A small self-supervised audio encoder (BEST-RQ), trained from scratch: 144.2 epochs.
Rows from block 8 of a small self-supervised audio encoder (BEST-RQ), named by matrix and row number. Rows with one number belong to one neuron. Each number is 500 + 50 x the weight over its row's rms, rounded and kept within 0 to 999. All counts start at 0. Numbers have three digits each. After the name is the row's rms in percent of the matrix's.
After each neuron's rows are labels from the 100 clips, of 14848, where the neuron reaches its largest size: "top examples" is what is common among them. Only what is clearly more common there than usual is listed. The data: read English sentences (LibriTTS-R). In brackets: how many of the 100, against the usual share in percent.
# gate: MLP gate (model.blocks.8.mlp.gate.weight, 512x192), inputs 96-191
# fc1: MLP up (model.blocks.8.mlp.fc1.weight, 512x192), inputs 96-191
# fc2: MLP down (model.blocks.8.mlp.fc2.weight, 192x512, transposed), outputs 96-191

gate.415 097:479613531423424514581433567424500472438463500601460458601496486512436423441500526597504458496489529437474457424505501536500525495510530514557443506433462503507533491461480475568552467475473615494541539425577514549531572452482435523485536590628580525566462542495477522516427500462372500514
fc1.415 093:529508584509531458481518514459440456502466560533485437481414510502549417455445479430487535474520473497529527514524520452447411483537585440559449480548527487539489482514483394426478410420415586538540467507528495518524497477580512594459494517517507466571435394604464602489518500540579527407
fc2.415 095:527563490484471474510430468472579455473477562505440576522575522531490458543465454622529466461521419543497455545547480520449443483503524533413507576394484548487416508354528443521473463423537492531520530506484499427544487424467568500481420474521598479548503461515431497512428431441546421488
top examples: voice: female (85 vs 52.1)

gate.460 099:508515527374478524464434463476505456582502625547540517473472575526548419538485555526477489528474477484471498428474573462478415495397430480492566499412493495543555510494492489469479557477521482523481536436408563443526448463501492502446448503512439399550510375526475476433564481515481496526
fc1.460 102:457487532407558493528487516499430501539610485453449530473504438482526521455558511516411554435511545485520457552599494606512571530517509533506535562515582523464552447499549578502453498513564513532472503493528489592464566576451548555455589450559514532393542520583474454458555541540438386480
fc2.460 105:609545427461495513484539475451523514510443516505503611591472513462534477464510467393460548555366532464455435399510574519483560488485454529494524577549409576429448410459429526503512498558514582535551561407426546514503497579475571462525540475520532455483466451518603530498535521378447539518
top examples: voice: male (92 vs 47.9)

gate.440 095:550519480487552571479533489492440548441469587430568451613499532410536516436499590470496570532485561515516507473558545534421587570417460422530542527544513567506603459439536558551401518486482546525460525489465485547389606510588470516497460544535540544473504546495461497492506469460454429616
fc1.440 097:546502572480513506492492541499579491449444493444503473483433529484522447486511545481495432444589534459512482534394483480472396559545566518562492486459570378538413475489514518586573519434433427492540493465470456459517453553587510414443422394549475528501544403549490526508480527507542569530
fc2.440 096:479430533526520461423457546554515516510460541517522475440449496548463474478454432555527570550332511593485484584443525487401467480508546509497579516464464516469538512534491594476512423449519498489576538426499500450465551520448543489602472483489584427505484555463505532552448503485426549467
top examples: voice: female (82 vs 52.1)

gate.103 105:537477468549550538457447561407558488545504534607483518561390492448638496514573465596475494519465525508460508552560538510514601570483529581583476528442497521364523442563505493466503468523506529479430501584449521454572433472532563475472493552529606523542493498490573518469481458525607553601
fc1.103 106:486499467535515452511468478532483412488548466508457413549564453548577456414563531513401456509474478438527467404447517521537553551476512538542605395465456495479508503419554536504503476402469430456444528554584515514469444475424472513433540580526547462456439500542544346489419509490531448469
fc2.103 101:490561441504490490590611501509459445474564478520459485451502450444561435482524515398516487513416474486527503549525541534502492441491524583536407510569433511601525521464430480575504441432460559459571589468437582506474505473552519533445596443485489480531507489478506557544458536542449500479
top examples: voice: male (83 vs 47.9)

gate.481 097:558522477517497408459439533557509510498508564487425599478525620541527474528434370453527490481591421425507511452451481498504543446460538565477494468458490500484490632430418460469524458483435524542612488514473553515530527403508419474618524526543397428489532438455496449460532481484480505471
fc1.481 104:502526538472509477494592494431533541517475437498520436520479569457514516370467517508419596546387548478494418549517637556418455496489480462484469463592508496565516501544418518542551545496556480546541520479466493487514500499549525455493482559434577503435438511551490456482561510533520516473
fc2.481 107:427397485486493509457554510473431520537559571460529422468479567492555563518445510418417540530395470508495553527493493476488488460458447480516475556492505467535545467618515548455490572481542596454528488465483508467509547546482487532524530356533551466577439546528456651546480502563485611475
top examples: voice: male (88 vs 47.9)

gate.464 103:478570529424544501477464584512591492472520469473519526508461382537571489529526538517408581530431428602476488456483519587571501591498463590498486362465536555486501493516461550510519525539525536541465455521505513418430499444522519405481621443471504495545415481491524523532512504491447419463
fc1.464 109:494480591533512500546504528487446499604561598439523425433492504491554411492523461557543519466543474467414555465455507528562439528501497534436475496562459495459485478521418495490618356478472358520546530482539518462491520417513412458583561538492506485506490482534500560552493505535415488483
fc2.464 108:595475511491510398433520434601464529432493455435592455501450464563541470516445495417558479477483471509491534546506541489505488482459486426555504474518519572488532525509508493583462513466476500500375491509473508499539574551461516525474499501496406469491533528473524503488583477529454437529
top examples: voice: male (75 vs 47.9)

gate.382 102:471545545564466438478490546547392437465533533444595544499515548415485506578487516508505505563511454558550506466466438513375566541406514573542580397453504468544546498436523527525535514512504458445561500528468415481593538502511461520474560442545489422445501513447570446462649517470488628417
fc1.382 105:452493561524545466392534503532405559413547509580490458522484423481455507549540523523410413433490550401556423538485517440460516475443484433507484508499415529497464528492528535423495605398521460557628493583577464478504482507522444443463498492454430474528540481592516511451426524490555518440
fc2.382 105:553573453476469439430496485518524518532481485533581577518445500534532606505496541505459492502466493555531574518481398477497452402453412583502504515542476598483491468560542433481487476500549506483457457496522544492451439482503473456518542473513570444534428444504484519492604483468400467451
top examples: voice: male (80 vs 47.9)

gate.179 092:451530428558480532503551445548514495434522474528627472581567475542463541486529462508526625539545571591543488546497488501412512475464389508574642506515485548553469544419479474441487514511485555500460503520494587464556434531432508472546469455453621500481503539405555564522541499481420431469
fc1.179 099:499504489497408474458450548554495458544456434514505451457574552483446584620471489535459546514424475424594461540542422516460494393517546555479540582506507447494444622538495582557460401431556557540476483526490526480491617564504494466586546499471515433477443589537466482550611515488524533546
fc2.179 099:523523508526504532478541446536518534434483482524619524611470557462492610628456467445491584446581570517441453485488431491550475427484511513502537438460489570503555531587492477430439439528512396518555489598524565566458480490480574554453456527548491431526470515432459621491464412522554528427
top examples: voice: female (81 vs 52.1)

gate.95 087:538466446490484529496462491470598493462407527503617546508495486412422476492524454548511549556429428451453559482462442519435439547528570493514486495527527550430470557610521432578509492541591485548411566499511435451411553516527493494490472454556589543456436426521481516503601482454503523549
fc1.95 088:539438637606534513582515517580587525513447473405538537594436474482548512478459560465441522524570483487460539547489408462545483508530496486463394523543537507487466526495565456555485548555507415494496463492493505426491521522588516542492490504532450540470433459431414537453497524414584476507
fc2.95 090:528530621484453503512501351525483441467457461416419545484383493532551497424479520549536483410450503494545547539529516504573503486492506456491448467444450513482504446517513523638471441534515503491562412510571470505463503501636540544517510595537478564483521392531480476476515395451531442496
top examples: voice: male (76 vs 47.9)

gate.289 101:499546364474506561600446610342518478538500506510527566525506530515523444537615544479477577438445519527465525522451516554484546521462608503528442464532486529488541527517566437490484435519524489540455476504414496492588452390509542486467443533479614505588458512501446493522424509541554562495
fc1.289 094:508530470496537473521437507516505409521422574518536422506425510428553458490451555460439460450427528424461577510510527573596463453513447472503559469579545442454476496484470428499496439526465495499468500413399540521605479386465495461447427599592590618509452541514476515523444531450551503484
fc2.289 094:531577569472486493450488599376568510486549445476517538407556596541515544541445488548575450512529528529521442536467474444517482514555418544396499394494467557480543606453453528552492476561552442511565436411551414586482492500546541526559524500459505506402575481456500467413478546477442541528
top examples: voice: male (81 vs 47.9)

gate.349 124:498387484479460462490547498491510519498495446475509351442538465383543451591497489434555520543469473483488537573442501438430498445488494582517582495545603503531479474624407428439599589512447470495533475492561558495439434495395527506455473532570511405443458536472579552493544578439490528447
fc1.349 109:483478500428495514508506521495561568615455549559467468472484425518464528509449577488499486546485510493543516485473438441552448492500469429501535422417418545537515483530589490406517506479545402550489527522491489499456520542505559541479484577519582380548512473620492443523574529521511427530
fc2.349 110:497370514575571486464473536518567443474549514509554461520454482543462439559454461523529448552482485550583507517518543574489529570513598439566426515430412514485417408475523506479477429453442529486501441542483548462502489543583435483515574444442489491526535457580441501428460427483519541522
top examples: voice: female (99 vs 52.1)

gate.124 121:448586497487502553583504667501480586506465471567483490511496461421496451523594492622461538455473387482501538550538396476519528515560479514498523484499530613399437485526550503462543412413530446588525575552503477541521500515512518535434507521460459463461422527454537468533515616428475610429
fc1.124 097:383498517505424555462487429530537533528382576416511567440534502429619527495498481477459437466549501496537508594521562509515505450501390536469458520449615505462522450501475437565454476579511450425449494484446515511462580478493568585471487531585526519457530480451483532484500435462445558506
fc2.124 100:592457458448468564486499581529491482529497455606539484548584538521485517582525539412528396494496472501492429560562498460562501511499509558546566520524629448470518612497438483441559369473465545552512523533458479471558534479471447429567518515485434482496499422489561483548437572569403589508
top examples: voice: male (77 vs 47.9)

gate.503 091:474436425456401503508451489435465522539494494511451559515464506511552468482597574529590595589502403561535496432540535484419521533505529518562538413469526550463558431540475494458520491547526505527393439410450502510469433475506531531532447441589513563469495479420533522519560484465448547432
fc1.503 089:525505537535459556537482477467443510506520468485488573607521488637492458454497575533615510515523481604611498486490556571546508520509488469505566379474415449492518490591505475419505514549499572520498582506416526515565508588457576569495503440476536507463487428450480487417500529531543467542
fc2.503 085:434431459562461473485486449527531472505515512421488453481525504527527466483436581560559574511523451518508471595606475551467434447506463507352400482540461401550444543491537480521518550610594410586523513595490561510594439551504493514477427462514479569510518479415418507489475506475547458563
top examples: voice: male (89 vs 47.9)

gate.314 095:495510526485486606417464482452434513438525615375567609536432428517556531496474487491505440558509459539443577506508494513489553410495525469464444465460462496579458505489430587497490519474454467487542559347517411427590531462426538516460539484560590538550462423531417541481483490564507580516
fc1.314 094:545523512510480492468497494426474551516547535563534596482512494423458471421524479489515478458474440462493482478454608529570570465440503440588443518479489483550349439524503473536522471471550546467560544471486482520397373519520507551447406543538489476536508458496514523533480477442603492507
fc2.314 092:482556496532471560495527552482527550437550444518457521514498387419475493497489350465510505538566484431530492515477544566431471512463509448426513545528589507490428524481504465462412528586503510490504442457509457449475500435606451526482443519485483550600440468502520498485542488481517501470
top examples: voice: female (86 vs 52.1)

gate.87 129:459429487468510538534448646504482475472514460482471438492542487529506513572509492574494491548454448482489524491518485502515508529479432491598590452467500569495502428536477553472529543483510513556511552513543457457497520442537484489420560430544472488484537470549528462441474699530448408472
fc1.87 097:584533518493419468425481470520414456499467484568468492525477482401472461552529455556421476424448474521514601483461498529480485506530418437590491476475530489549505546532448538503546502485626488454468600519525451460517443430531500402436627500475428488535395469523546470457503469535523423464
fc2.87 094:549483429526544499566465596483433573489436457501506474574496521513520548523466500433469499470427452489506522438485519504488502591470488485544474416579493628484491426509486500446460512527478475578468540494467457487465473524480532465536479447506530455483450469527457502403517585484467520482
top examples: voice: female (89 vs 52.1)

gate.257 111:565403496493549430500441528552468484442472505533476406556364499610443468514453470458568478432506507524536537466374445542552483515493436443576576500398540459464626507478604546501514511488442460523527524485536520489399476490536537550475452572597456429490389488575418476550399497513448492387
fc1.257 108:465593369427498604540474531552555494476473476512519597490596535505483558494451470452466483537531551535490479463470517511401582536658430543403423512481468496507471517504516487538433502502508509569536570510477591541442556527530505484422495451449530523538546596542537479491573513599516458450
fc2.257 108:479533591477555454419446534549494515450550469478568470591508448497522502429510458655542502411437423443502539512499486526503515552473500518637475490473532504464493410482502466440478474583553485473547514351473533492555492496480441589454513557517540527574442441452469495522531435392497558431
top examples: voice: male (100 vs 47.9)

gate.391 098:495570449540535510550420520535442477488482447553515577550542515474512569599457524552505538562472499536432492475486467533475588513442410502523495466530499577578557361499517549495463548478547491524483579469580490583363535470553444493482428424546508477526481538483609470488527484472548433539
fc1.391 098:470450490569444586522528503542510553475689576388463458531538490581521394481398550563449412491465554526496529511473548466489550554534435511451580435563550414472551421458588481411455530557536470470582504399518477518483600549459574581470567539495525461483491463468538526505499479501527435456
fc2.391 097:454620505479512489427532454513473610433507579487554518444403477480630455515508459501435483406494490501520546512603435445502516401480468508513421525481412491489462475417453559471487530512485587448497482483534443571492417524466534447477519563477518437550469600501584521513546555505605417512
top examples: voice: female (95 vs 52.1)

gate.138 093:533451469462488474471452563462495548440485479514481486509433434477535510526463477415413413419370488473551452507446572514514574565428422540502565551464502440510527446594545443508608557526456523517559477513514459459424388576475499545545486604553586504556456503519492495468530530534506556534
fc1.138 098:452509531524490523511460522476543409473509454476565537447459526489556567494527509470402440505575589439461536528463474494455504550508468556479530497431500512433432535467483444487463490521539373506476462514601519566538517485430537523493584482503479541518383390422498574511564488506428625459
fc2.138 099:450403487433423420484516597485604525503547432440508416566492464428548466531491503533559451478488496462560497512457480404504396568514513449504442546433523568479476436523550458459501566409543580487507479460478509511547502410474480468535560566417593575454552514535468523483517509484444436443
top examples: voice: male (82 vs 47.9)

gate.305 095:483490544554486419464600550422483451418484557619551479481422436509537456552504451528484547457530467499469517471548371512535429466522488444547521374439538471342520482552474443438466501531462480448555497537534503496538479506480442502497492510546385459535495433429475494499519515455542444557
fc1.305 102:415500483517488604596536438451502488462575509454437501463514449533502574493453511479474448477546471551426544441551465508502515531568478478559473481527608537457527337578426566530496578523477499584501511428492561525500508544520455511489582592440520526514591510580513471556545480433473464543
fc2.305 101:594491468532506497479552517438446447515498505538492504419513552524489537462584555442507635565487535463494508597566562526512455563527484502518486616469570608451578532593474467543481497496522464497602449470478477525472444591466520465583452543514567523485349553507483562458467487508497448528
top examples: voice: male (90 vs 47.9)

gate.139 093:470508473532444615448519528495450555418400432512598474570540450459517518486580536548502506447497497460507485546547421421486553463427450407475511457447461508582458474462548516508510553486492471457582551504540424473503469536449526496446474440654524447522415520498466504514538454447419528515
fc1.139 100:427594519568511427514551511565443573541526559496494484534479477506557493402530489536522427454327475410443471534519543490469479452517561532474517547449485619484448454482492529518465492448512357522458502485521525543502502584543485563533535486470436475506494583478374523517501512528532565506
fc2.139 101:499459614469476499449529444497610432516565492485445322492478493532444524502509504458496424481498441520423472512478480410427527420486426441558427536427460447524495557484514430540524494451454477504429534446550378505440520487522542551552561455576456433481501506472527540447581468507550520484
top examples: voice: female (87 vs 52.1)

gate.9 109:467421483527538561474510521500530482505515504456504356472460509446607618548463353433485485494489538526409553507487500551418473539455375513507472493504655490649463469565377535515516518463524445528490549473570458560411523407510434563436517552586562442497461521484584544540495530527487442469
fc1.9 103:424404535473535498492607505458581575486609506382488517502439507480447513545469422442533549422413512493511506526514521486511495427501426458486494456611536466477483471496489531445500518512507578592489473439419527552554464482497499511506407444459470464487533493557440471499424524545501424496
fc2.9 103:552454533462535549478449542477491503485460487490410548541460478485504445508544559538462419425517449549480554529483534446560560521474545533472519375482465344540527523444462588515516517533448442477485467513599513569417555490458564515467531565602455495590558556432482428468532523593488499461
top examples: voice: female (100 vs 52.1)

gate.150 104:508414471415427561496502477567601509485482513524446502461529569512398501485400488519567449506454406529550474439430522483438495476491443437536474568492572424442496500529594462470497496501507518513536634549443445399482491465516468549451413561550457433484501496474452419480510495424465449546
fc1.150 100:475436469539545430523576537564494479521442394480545552430495542532474481514499478487469488518490466515491578575526583524527532506510534484488651510578543480515529529571437530485533505437462529477485520513484485487418523512562557510514444552472435500554485563470476542444521515509523509532
fc2.150 097:613500443463439545486527499520544462517567490532538505477501493460482380526576505485498449513525543520490487497481605503522516470492527549584523407544452526470447532541449527498447519507522448492567561477459479456438547493469496554563542492453453407522467491579538519513518532391423467635
top examples: the word "said" (25 vs 9.6)

gate.307 101:430483519534525549505461485461493429391466537462608564567551520525499506479550420493508522397555526546548440567559479531542512517438528477470558399457564515521452560483521411454435566539425568506484620452558440528489447466432508529413429537549472526531540489422599418548537462434484534522
fc1.307 097:434490481477542539469516468530484534457457581498504479568444450441586550590409451496520506407552538462528494542520466582458544497408473476515461467385507553537502565478455530484496537489432542474513577608591473582491522471497457566506568589506527569450482461514501469554473473468525519516
fc2.307 095:449492528485480488473482460530495497509464533547536532437491481503410506579545481421549471617403519473438572474497557542510534577526578417589551572536519596438585462515577392505478540507545536568500479475468561506486433567469438528539445563486491525460590350414457525541530497548519455524
top examples: voice: female (85 vs 52.1)

gate.65 088:449523522537483481480545492511546485533502553565522535531616446500470480467439560534472441493453517470575483475446481436488503562492467480517435568510414517497500627631552483412584585493500537386534440511547427492498486458410498601574520466464524613488484457558378528458599508442467465563
fc1.65 097:519537513482534490520470451495597458544584569500480557541457466545508621530474590347428478610485459488352474503453515486461492548502506509406459469429493442426507492445533527468486523546460470543424474414534590481538557475455451500446553527538420502451542504471606447443481460524600469470
fc2.65 099:508442439541494511463501481448538528502579454487397444434497483540519525549458459584549455503429560484501412534467444558463533499507461433407548541470501550549500483574454419462486469478470497575477484550501526483432478662495508477497389436478471439589427539415524508511460447527511388600
top examples: voice: male (77 vs 47.9)

gate.172 112:419526479497448471572456638464581562472479433533459599454455535488517538485530442508494584473462321457580487432420454541423445540451471527528452461512467504366474441563474443519438471470517451524524455515453548531485485472495465496508445459504445492439438642490489468375501537408444508431
fc1.172 094:411521382467429494604463527447537488429518466491474568461441465572536517508537430456534538497488514456518480493451578481494437441613554433411519474644430433466540506456489451560419471517505491574464467582431551446501466449567507505528477488519484532457525567469505520502518454549463525624
fc2.172 099:487567495561486456532415593579408509608539479494462438555511437532464463409475594483458482546525386469484571554507518502497452567480490474406491454521448499574500494514508573498565569472484544523550592507464599568444451514536521432505514525530526461537549488549420515434501526470472532492
top examples: voice: male (92 vs 47.9)

gate.225 099:539412476522475440451568497560555498462473444481519476520482577495491468516522458538563552486544529508541542541501600509499488438485499437536570433497546453452595525555446445456431460496495551476531568474401537504490528464512567531570411576524475469573504537406456508563525516483498488466
fc1.225 101:464490512440455518567513471563506532591478483587575492433516419572457494494485546519514515519555454490486517480519486483528463474508476410546440504441522467562592550467530501479523415533460540400503542479464500393518497547512531530494418527486432483469514421478506375457533459443577453469
fc2.225 101:434348491514425422533461585492562499388426513421466424365566458503506512479444435499535559583489446459517550510484513455335435547552501519440473545561461548590448505467445496586525455471565402530555528486495521531519527449495544439513530487499496515497573593481472529485496513478514449515
top examples: voice: female (90 vs 52.1)

gate.199 102:501515478408509614425462512454561494453506458518484562459500526398589491524482473559505514536529523493460409375444506492499487566424525505417468457453506395464503477500436580423550509500513384484498546491444482516487515414477463527405527436478524545413469496510595515555428524476553434500
fc1.199 104:546433515495543484419475550531516522485453413505485449506499605507540449468508481501543396536496454581522429519480485384526464465518450421493520598556520416554486534534545594526510550539513440532565496484456467497490462529579560549433534503519549413477443501598498552382527538451562392417
fc2.199 105:428473539512498494445468474447502511374464421549491494407481512590555545491531473561527484505515481490483518504527558556455403555503470535547471384521471567516446506608508539479478476501463489541556487470448418537524461512527455483549582523499369540528431532454454499464632477517476546432
top examples: voice: female (85 vs 52.1)

gate.183 108:467445458468552582500456524503560473543452437509536403462597571446478562526468446571540523541487482536514444467498416514503472606502466488459442516570464475562451483521447507510579537479513429500475505497561469426467518422524442591321555512477562549533423518528591546528478512436475425546
fc1.183 097:516540500545565480484564512486530505501456544596543447578508433576486496513449575493487587443553551442446555474457498549574467493512522395612445493505417568473429524524461467450546492513439608464519570536544441563507545434513403472437483491525530558464506433565474409456498429523514588480
fc2.183 098:469468513554480542526498482579410540604469518459474447545470548487584468493529374360471388523499529469489518496525478578553456501485502479359524513469511457449494514458577510537529490477505534458567536505559545518509608435432475418477532466593575422413519596534513508520463556547506508615
top examples: voice: female (93 vs 52.1)

gate.451 092:529470380524504458472498525492555524433442486453456586476512538578481549437509431552504491519518518529472473534529556585575537481538541561588470437511546494473546495548431525526423442573566568455484576486515517482433441547493470453443479497454470487498481463361527513491492534487564517627
fc1.451 093:487492440433481568444467489431505432459490512519510471468448514496566605474469517455470561528537510378463395449484507484465507504424442433428485558453525456575472561560530442491479567579428467495531594423516443483531500499484537511528576532444494544514486448448495520529530431505498544516
fc2.451 093:493511546430440498414506472521441535504538559518533497495493542491514567486510444459472502521478512496511467447432539414491447505537490479483458422505438448517454494475541397446524477506613473585569450409370408487511580486495393528597484523419533495573493458493509614534496566409503450499
top examples: voice: female (90 vs 52.1)