Rows from block 6 of a small self-supervised audio encoder (BEST-RQ), named by matrix and row number. Rows with one number belong to one neuron. Each number is 128 + 24 x the weight over its row's rms, rounded and kept within 0 to 255. All counts start at 0. Numbers have three digits each.
Before each neuron's rows are labels from the 100 clips, of 14848, where the neuron reaches its largest size: "loudest band" is the band of the loudest frequency at the time of the peak. Only what is clearly more common there than usual is listed. The data: read English sentences (LibriTTS-R).
# gate: MLP gate (model.blocks.6.mlp.gate.weight, 512x192), inputs 64-127
# fc1: MLP up (model.blocks.6.mlp.fc1.weight, 512x192), inputs 64-127
# fc2: MLP down (model.blocks.6.mlp.fc2.weight, 192x512, transposed), outputs 64-127

loudest band: 250 to 500 Hz
gate.271:130112092095140070104152076139114134144168117150125138149132159147145143143143110129115128093129100142139114113156109143142141081158108133155081142120132137090086160161103105133113089128098151
fc1.271:121122144135157143117141134133097105116114154113133126102152129091144122114117134119119111160090143138119118172107092117098132137087140068136128127142113091173132162119125095161152148060136142
fc2.271:129095107052097119153142124156183154130108090150122132113139131132131120119122103133128095093116147106175123120156128119122124098123122161121090146082105112140144146112136162103163112133137197

loudest band: 500 to 1000 Hz
gate.304:084109127128120089127157124151135138142103132127116148138148125101116129150095112132172083105122065133106093081138145108125122138094151109170119105139117104147123126117121150152163120126098140
fc1.304:156129161150117145143134138131090103123125185113078108109103119139129123120086172099143119157144126120160127140098107089113093146084114128111096158113143124146165116111147086107149073118147113
fc2.304:118168139163115084136104159086115150107162115120123144134059106125139155133094115140135113085105122127152161162154120112109077184101155144147147140096112167114132157120110131131096139118132129

loudest band: 250 to 500 Hz
gate.396:156081080141131116133181108153127159116165109090140192187113108106137131093096141123052164121127102142105145146126105121147143109139108154151159097109096148115083157128076109129153120094142115
fc1.396:129133114118118126144117088145122111111131136153141071123143147078143159114107118114138125141162119128133119154150131157138115113098142155140099115124154150122086161133127087136128113078104187
fc2.396:105105126091118142104134125148135110146114143155176168133149133138113113126115157108136109103096135110065107146142142098108120124131141143132186142137098107109176162145079122120177114135131117

loudest band: 250 to 500 Hz
gate.403:127117135147164111145121161115141130097105114159135113091131148132131153125104137108122168120082128099141154153182155139130159112171151115156140091123154114101126094135135120147111134160136124
fc1.403:126130143113134135102140144135121106119110140150088106110173123140105136107184111145126112104148112117107120091110122137113161122098138146131171181128118113136116115101158123121123089151124156
fc2.403:098079162152143121139108125090144151129135137107103158133114144126113113140130154085114088130141171078153104092141142136143109129167153165149178102132089127117157105122120124115151158169086137

loudest band: 250 to 500 Hz
gate.386:145125151152152125144140093116115132145107136092157139079091137123148102122140135119098166094164135168103112103123099129173119118128159098116159165127136153097144110124109123122104114117157086
fc1.386:171129117150159120129136155144155112109112177100123127104123151140122115111109136116141113120132136109110129116075127138119104128103115155125130104108153122133130104113113124153106157110114078
fc2.386:149096136136099182165146112061141139112116146191100107118121152132159136134098097136120108082140163162118121130149161155150116140105089118145160118101152138141132125117187138120094130148161102

loudest band: 250 to 500 Hz
gate.468:099102144127104144189104112114106169153117117136104107115113152135136123122088124131133162146152102116137101129121117120163115133132132101106112136125097111103113115169147144159124111072099170
fc1.468:129101120165138134141123164054129126119097130130151114163159117148115117132112106151110125145126138095134147132138088136128134102116071084154102136122138084122111149166153131107109138115112136
fc2.468:158151158144096128063126078078151180123139130111082187138079135171160144107143123151087124123119137092167143149128152128143111115108108133077128104080166110124129164113105088194106140125095118

loudest band: 500 to 1000 Hz
gate.447:111123157142116066139118172150169086117124125123132102131112079118157115137144107123135129136113141090093172143117090124130099142138077132150118098151129115148137132165177107064140155124123158
fc1.447:139151151098132105124111088135125152147137120131147085103106125119152103145148128081125123109130128138141090121129096169108145119107116140136089125156149131125158127191163134081110121109134098
fc2.447:167128128111126125128104101113147119136115136159132142149141091142092127130144137105154162091148130135135115108145124108150094133127112165149066140048105091130164109110154116154138183146101154

loudest band: 250 to 500 Hz
gate.453:131112142154149115154109154127162140126096126117147097132127181141123136126133132156094159161149107083125099111103143101147106122123097110092102123150132123124094087135134117148121134129155089
fc1.453:122125119145107153124111139140107104151170146142112150103129129096127125094145128136133126105103152153109126125112100148141147146103138132202140129116164145139152137107151153109152093135109142
fc2.453:125103109142180146168132145135132109119128146128143124109156130166149110113121113076111156162119098124097128126169116112148116112128127127111123131121107156156113116135145123180125139107145107

loudest band: 500 to 1000 Hz
gate.401:118103132159112126122105147120091097120099168161111141143134115108143101133118120097076107104127125102105158140153118156119119120177117141128123121083112096142125156156111144128189133169131111
fc1.401:150121172166134103166158134111120125130083086126141132121104184122146133109141141123135098149155122115110132127153162111167111130130136176120084159142148125133189114111128131119154110165122105
fc2.401:117103141136147129166165119105163179119148113128149142113110126136083125146098167154160162144180096176142130142156108125146152091155121087149129122105110139105116162108106113110140109121125147

loudest band: 250 to 500 Hz
gate.123:137135140100116148140116157173099129127129138141104137094142182085149124074113158117103125151129120193163129146108098119151095122153118131122171123097144105154155107152133092173173168111108092
fc1.123:130105153154107107184135141090106109164168129122147160162128142165143143150178125139134134137112122083087117101139099141134157133148153169145100142173150129181151066132154130113126130161113126
fc2.123:104185122087142174101129097082091182136111133074111137102150134101162151128091136122092128087121128140127121112146121107071118111120164164136083131114143135097140144129114121155064111151098151

loudest band: 500 to 1000 Hz
gate.70:118133128105127174142093109163162146110129136134099116087088133138060123168122133126107132113112124110137101176133147152164135135093133084105120096106125150153136178114123119117162097110105149
fc1.70:127114155108081138156134072106084139087114122191129075111165117104125166153173105120149136076101164138104102135156147154140129091112145126145133143105113125126122105141116138154135136089100148
fc2.70:135125079133125121126135136106128133122126151109120095148108142171152089137130168144134150123125161153158160152143123115143124138156158160109122148125122129124060161115141132074094131103183100

loudest band: 250 to 500 Hz
gate.101:128121128131131182110082151119093119120130137135127075108156097139169118088118105141118088110084112138146135115147163164143101133091176148093135128151125121112131105115114147150112122136111088
fc1.101:157110162133117148116093141143111114148143203121113125101161182135170188151159114137122125121125130117135141109175136127087138126110119130168153132150143123127101135172174116139126120114120136
fc2.101:116133141115171099098113138114104137127152155123155120133060129108137133177111144091120086095141107126119131113141154109137097100143160109124095165084120140166121132150114150168124123123150169

loudest band: 250 to 500 Hz
gate.55:126119145104149151081108121172143132091111089103156124111166114138102093118138117111100135113114118162125149075137120119164101171137103156167126145106165137098121092075123112136124165104126083
fc1.55:125123139129135148144164135088130132137129142100119089140128124121159153113149096107140137144154121153136183140132116102140135133115102147109110104096086116131122119111175084115144129110110136
fc2.55:154127148119155134140131115143118089156142177121190108137085112147122115102148136099130151141123138137094141112113138132166097106113125099085074162132141152136104132099149099127151121196117111

loudest band: 500 to 1000 Hz
gate.418:142120137137109130130127127160125161083126114102128159126104131118092126121141083116114159102117120119137113124152113133131097164216151137145150150137110109107121163148143114112137109151168166
fc1.418:138102168148144100151136161114145100143148112131113170157138142153153127149145128158155152107137126174104106159134147063163140073087122116105115143107111121158109094128084133094127166131097139
fc2.418:097074087102108167165151153108149118143143147136120138113132124100144095133128169125124140132108159080101122132133137141137108105148113090141137131125148106133091086100162096101100149097170160

loudest band: 500 to 1000 Hz
gate.496:161107081110137151151141121132182132146113124166163178066133141157133101122111140158148124117128153135144099097134162114116122141147123157177122155115131141115126167073136133133102151139074095
fc1.496:103130131129143117136118115149111125139080161068125119086106171143138151131139153094111114132147150160110146129135126144101141108094138108099144145120139101164201110095170127149097159106162133
fc2.496:150162132152113143114137109105148122086151141145117128080110137089114127143100113141131142131117141112097103117116125131132136104145127102132132177149125112112137111114117145120107101136106144

loudest band: 250 to 500 Hz
gate.354:138137115087138133146070122112147099135116111158114142147129129155103110115110145147086135096153111122126097144139134145130143145114154074125075128126116147206123076088171136147099103130169133
fc1.354:142108142130098146127121213124155123090139090132149102171133133161122144145137120103139116109175133189106092155160140141125094142170130086146146147130168122165100108099083132163124144130169092
fc2.354:159170152116104151127131162153151100154085129138143174142141133121175138136119135156114149077105125087112164119108169118155093167117160155091092089087095130162148143116116104145116113138127159

loudest band: 500 to 1000 Hz
gate.406:121127072139126117160113140133136112176125095156114129116128091130108149147104103117127171162136115119147119146153124115110143160154137121125126131109135142097104108156145103169162156097091140
fc1.406:102122141132158140129165130102127143116076151116125143114142126111124128122145109124099155115131143099075140087125130124133080118166109150123174132154158129102123162114094147127123120112139135
fc2.406:092111136122164127102131104134114143114098098142092129142104117147112121146112152143126169162106119166114092087138146119127116142150169137114088096143141110123143142135110141134134144127105118

loudest band: 250 to 500 Hz
gate.509:135125151115085128129171123110117119152136128131117170184129152128094094153099139144133110104110130131168110130121146153123123111134101124106133103119126152139156127135129145136131150073112134
fc1.509:094102168129087109100111132102152074118136103144143128160099099145151119126114114174135167147130124133082171155149128146134138129166114135150139083082133101118131134150159078091107089118118125
fc2.509:094113122153136128108102188117156162117152151140110130159085133125153148086150151148116130115136113119091139108122108139111146151136149123145119137155137067113107108118150175117102166122110141

loudest band: 250 to 500 Hz; 500 to 1000 Hz
gate.363:149131089160133151179148112126166159152144134140134120121131096125089131145098126076155138104101105150142098157140125136145142141109145152099164151105122103101151096106100170095119149061119125
fc1.363:137122135117129136111135110169115126120096133141171116082143150144123118164120137116108126118088125098157129121106139124099163078121119122092129119125133170125130132142158141143108136111085102
fc2.363:162023118144113115161114120145114115161158143143122087160048137142105104090143102100132142161140126123132118114140121113162108152163135092162152129125156159152131121142097176115123141123137111

loudest band: 500 to 1000 Hz
gate.88:125122136104131115154154129140177110114166125122136119102150145119082182133111140152187142105147098126132156157129178062142123128131117098122143109120128091128142117149063153104126126125136131
fc1.88:148123135123072131107132137139163117136107115145126112149152121157115114112111126136146171107127114143125117135142123129151138084118098126177162149127157122115108082133139124132160090119101065
fc2.88:140107127126149140127126158162095126121099131154154107125153133141164110108152083147139147122106128108154098126136179151161125089081127094105121139116124100133119111149151098149084145162109112

loudest band: 250 to 500 Hz
gate.239:094129113138087166129157130142137132138116132134137129116180124174106133140161112128151140105159065139120125091117134109145063134094138092120155177166128152118107166131148145091141145164127126
fc1.239:177115141139133140082073142091146148065127139111094147205132116116112153123144127129104155151150127137138163146114100132141135143146179143135141117117117139129102121139131139115170111129107172
fc2.239:138162180097110116134121133065122147147084131152105169119149118147122136172100072118114134125119118128122141164112141083083115162139163101128147099150133117119140125113116146092117110112143082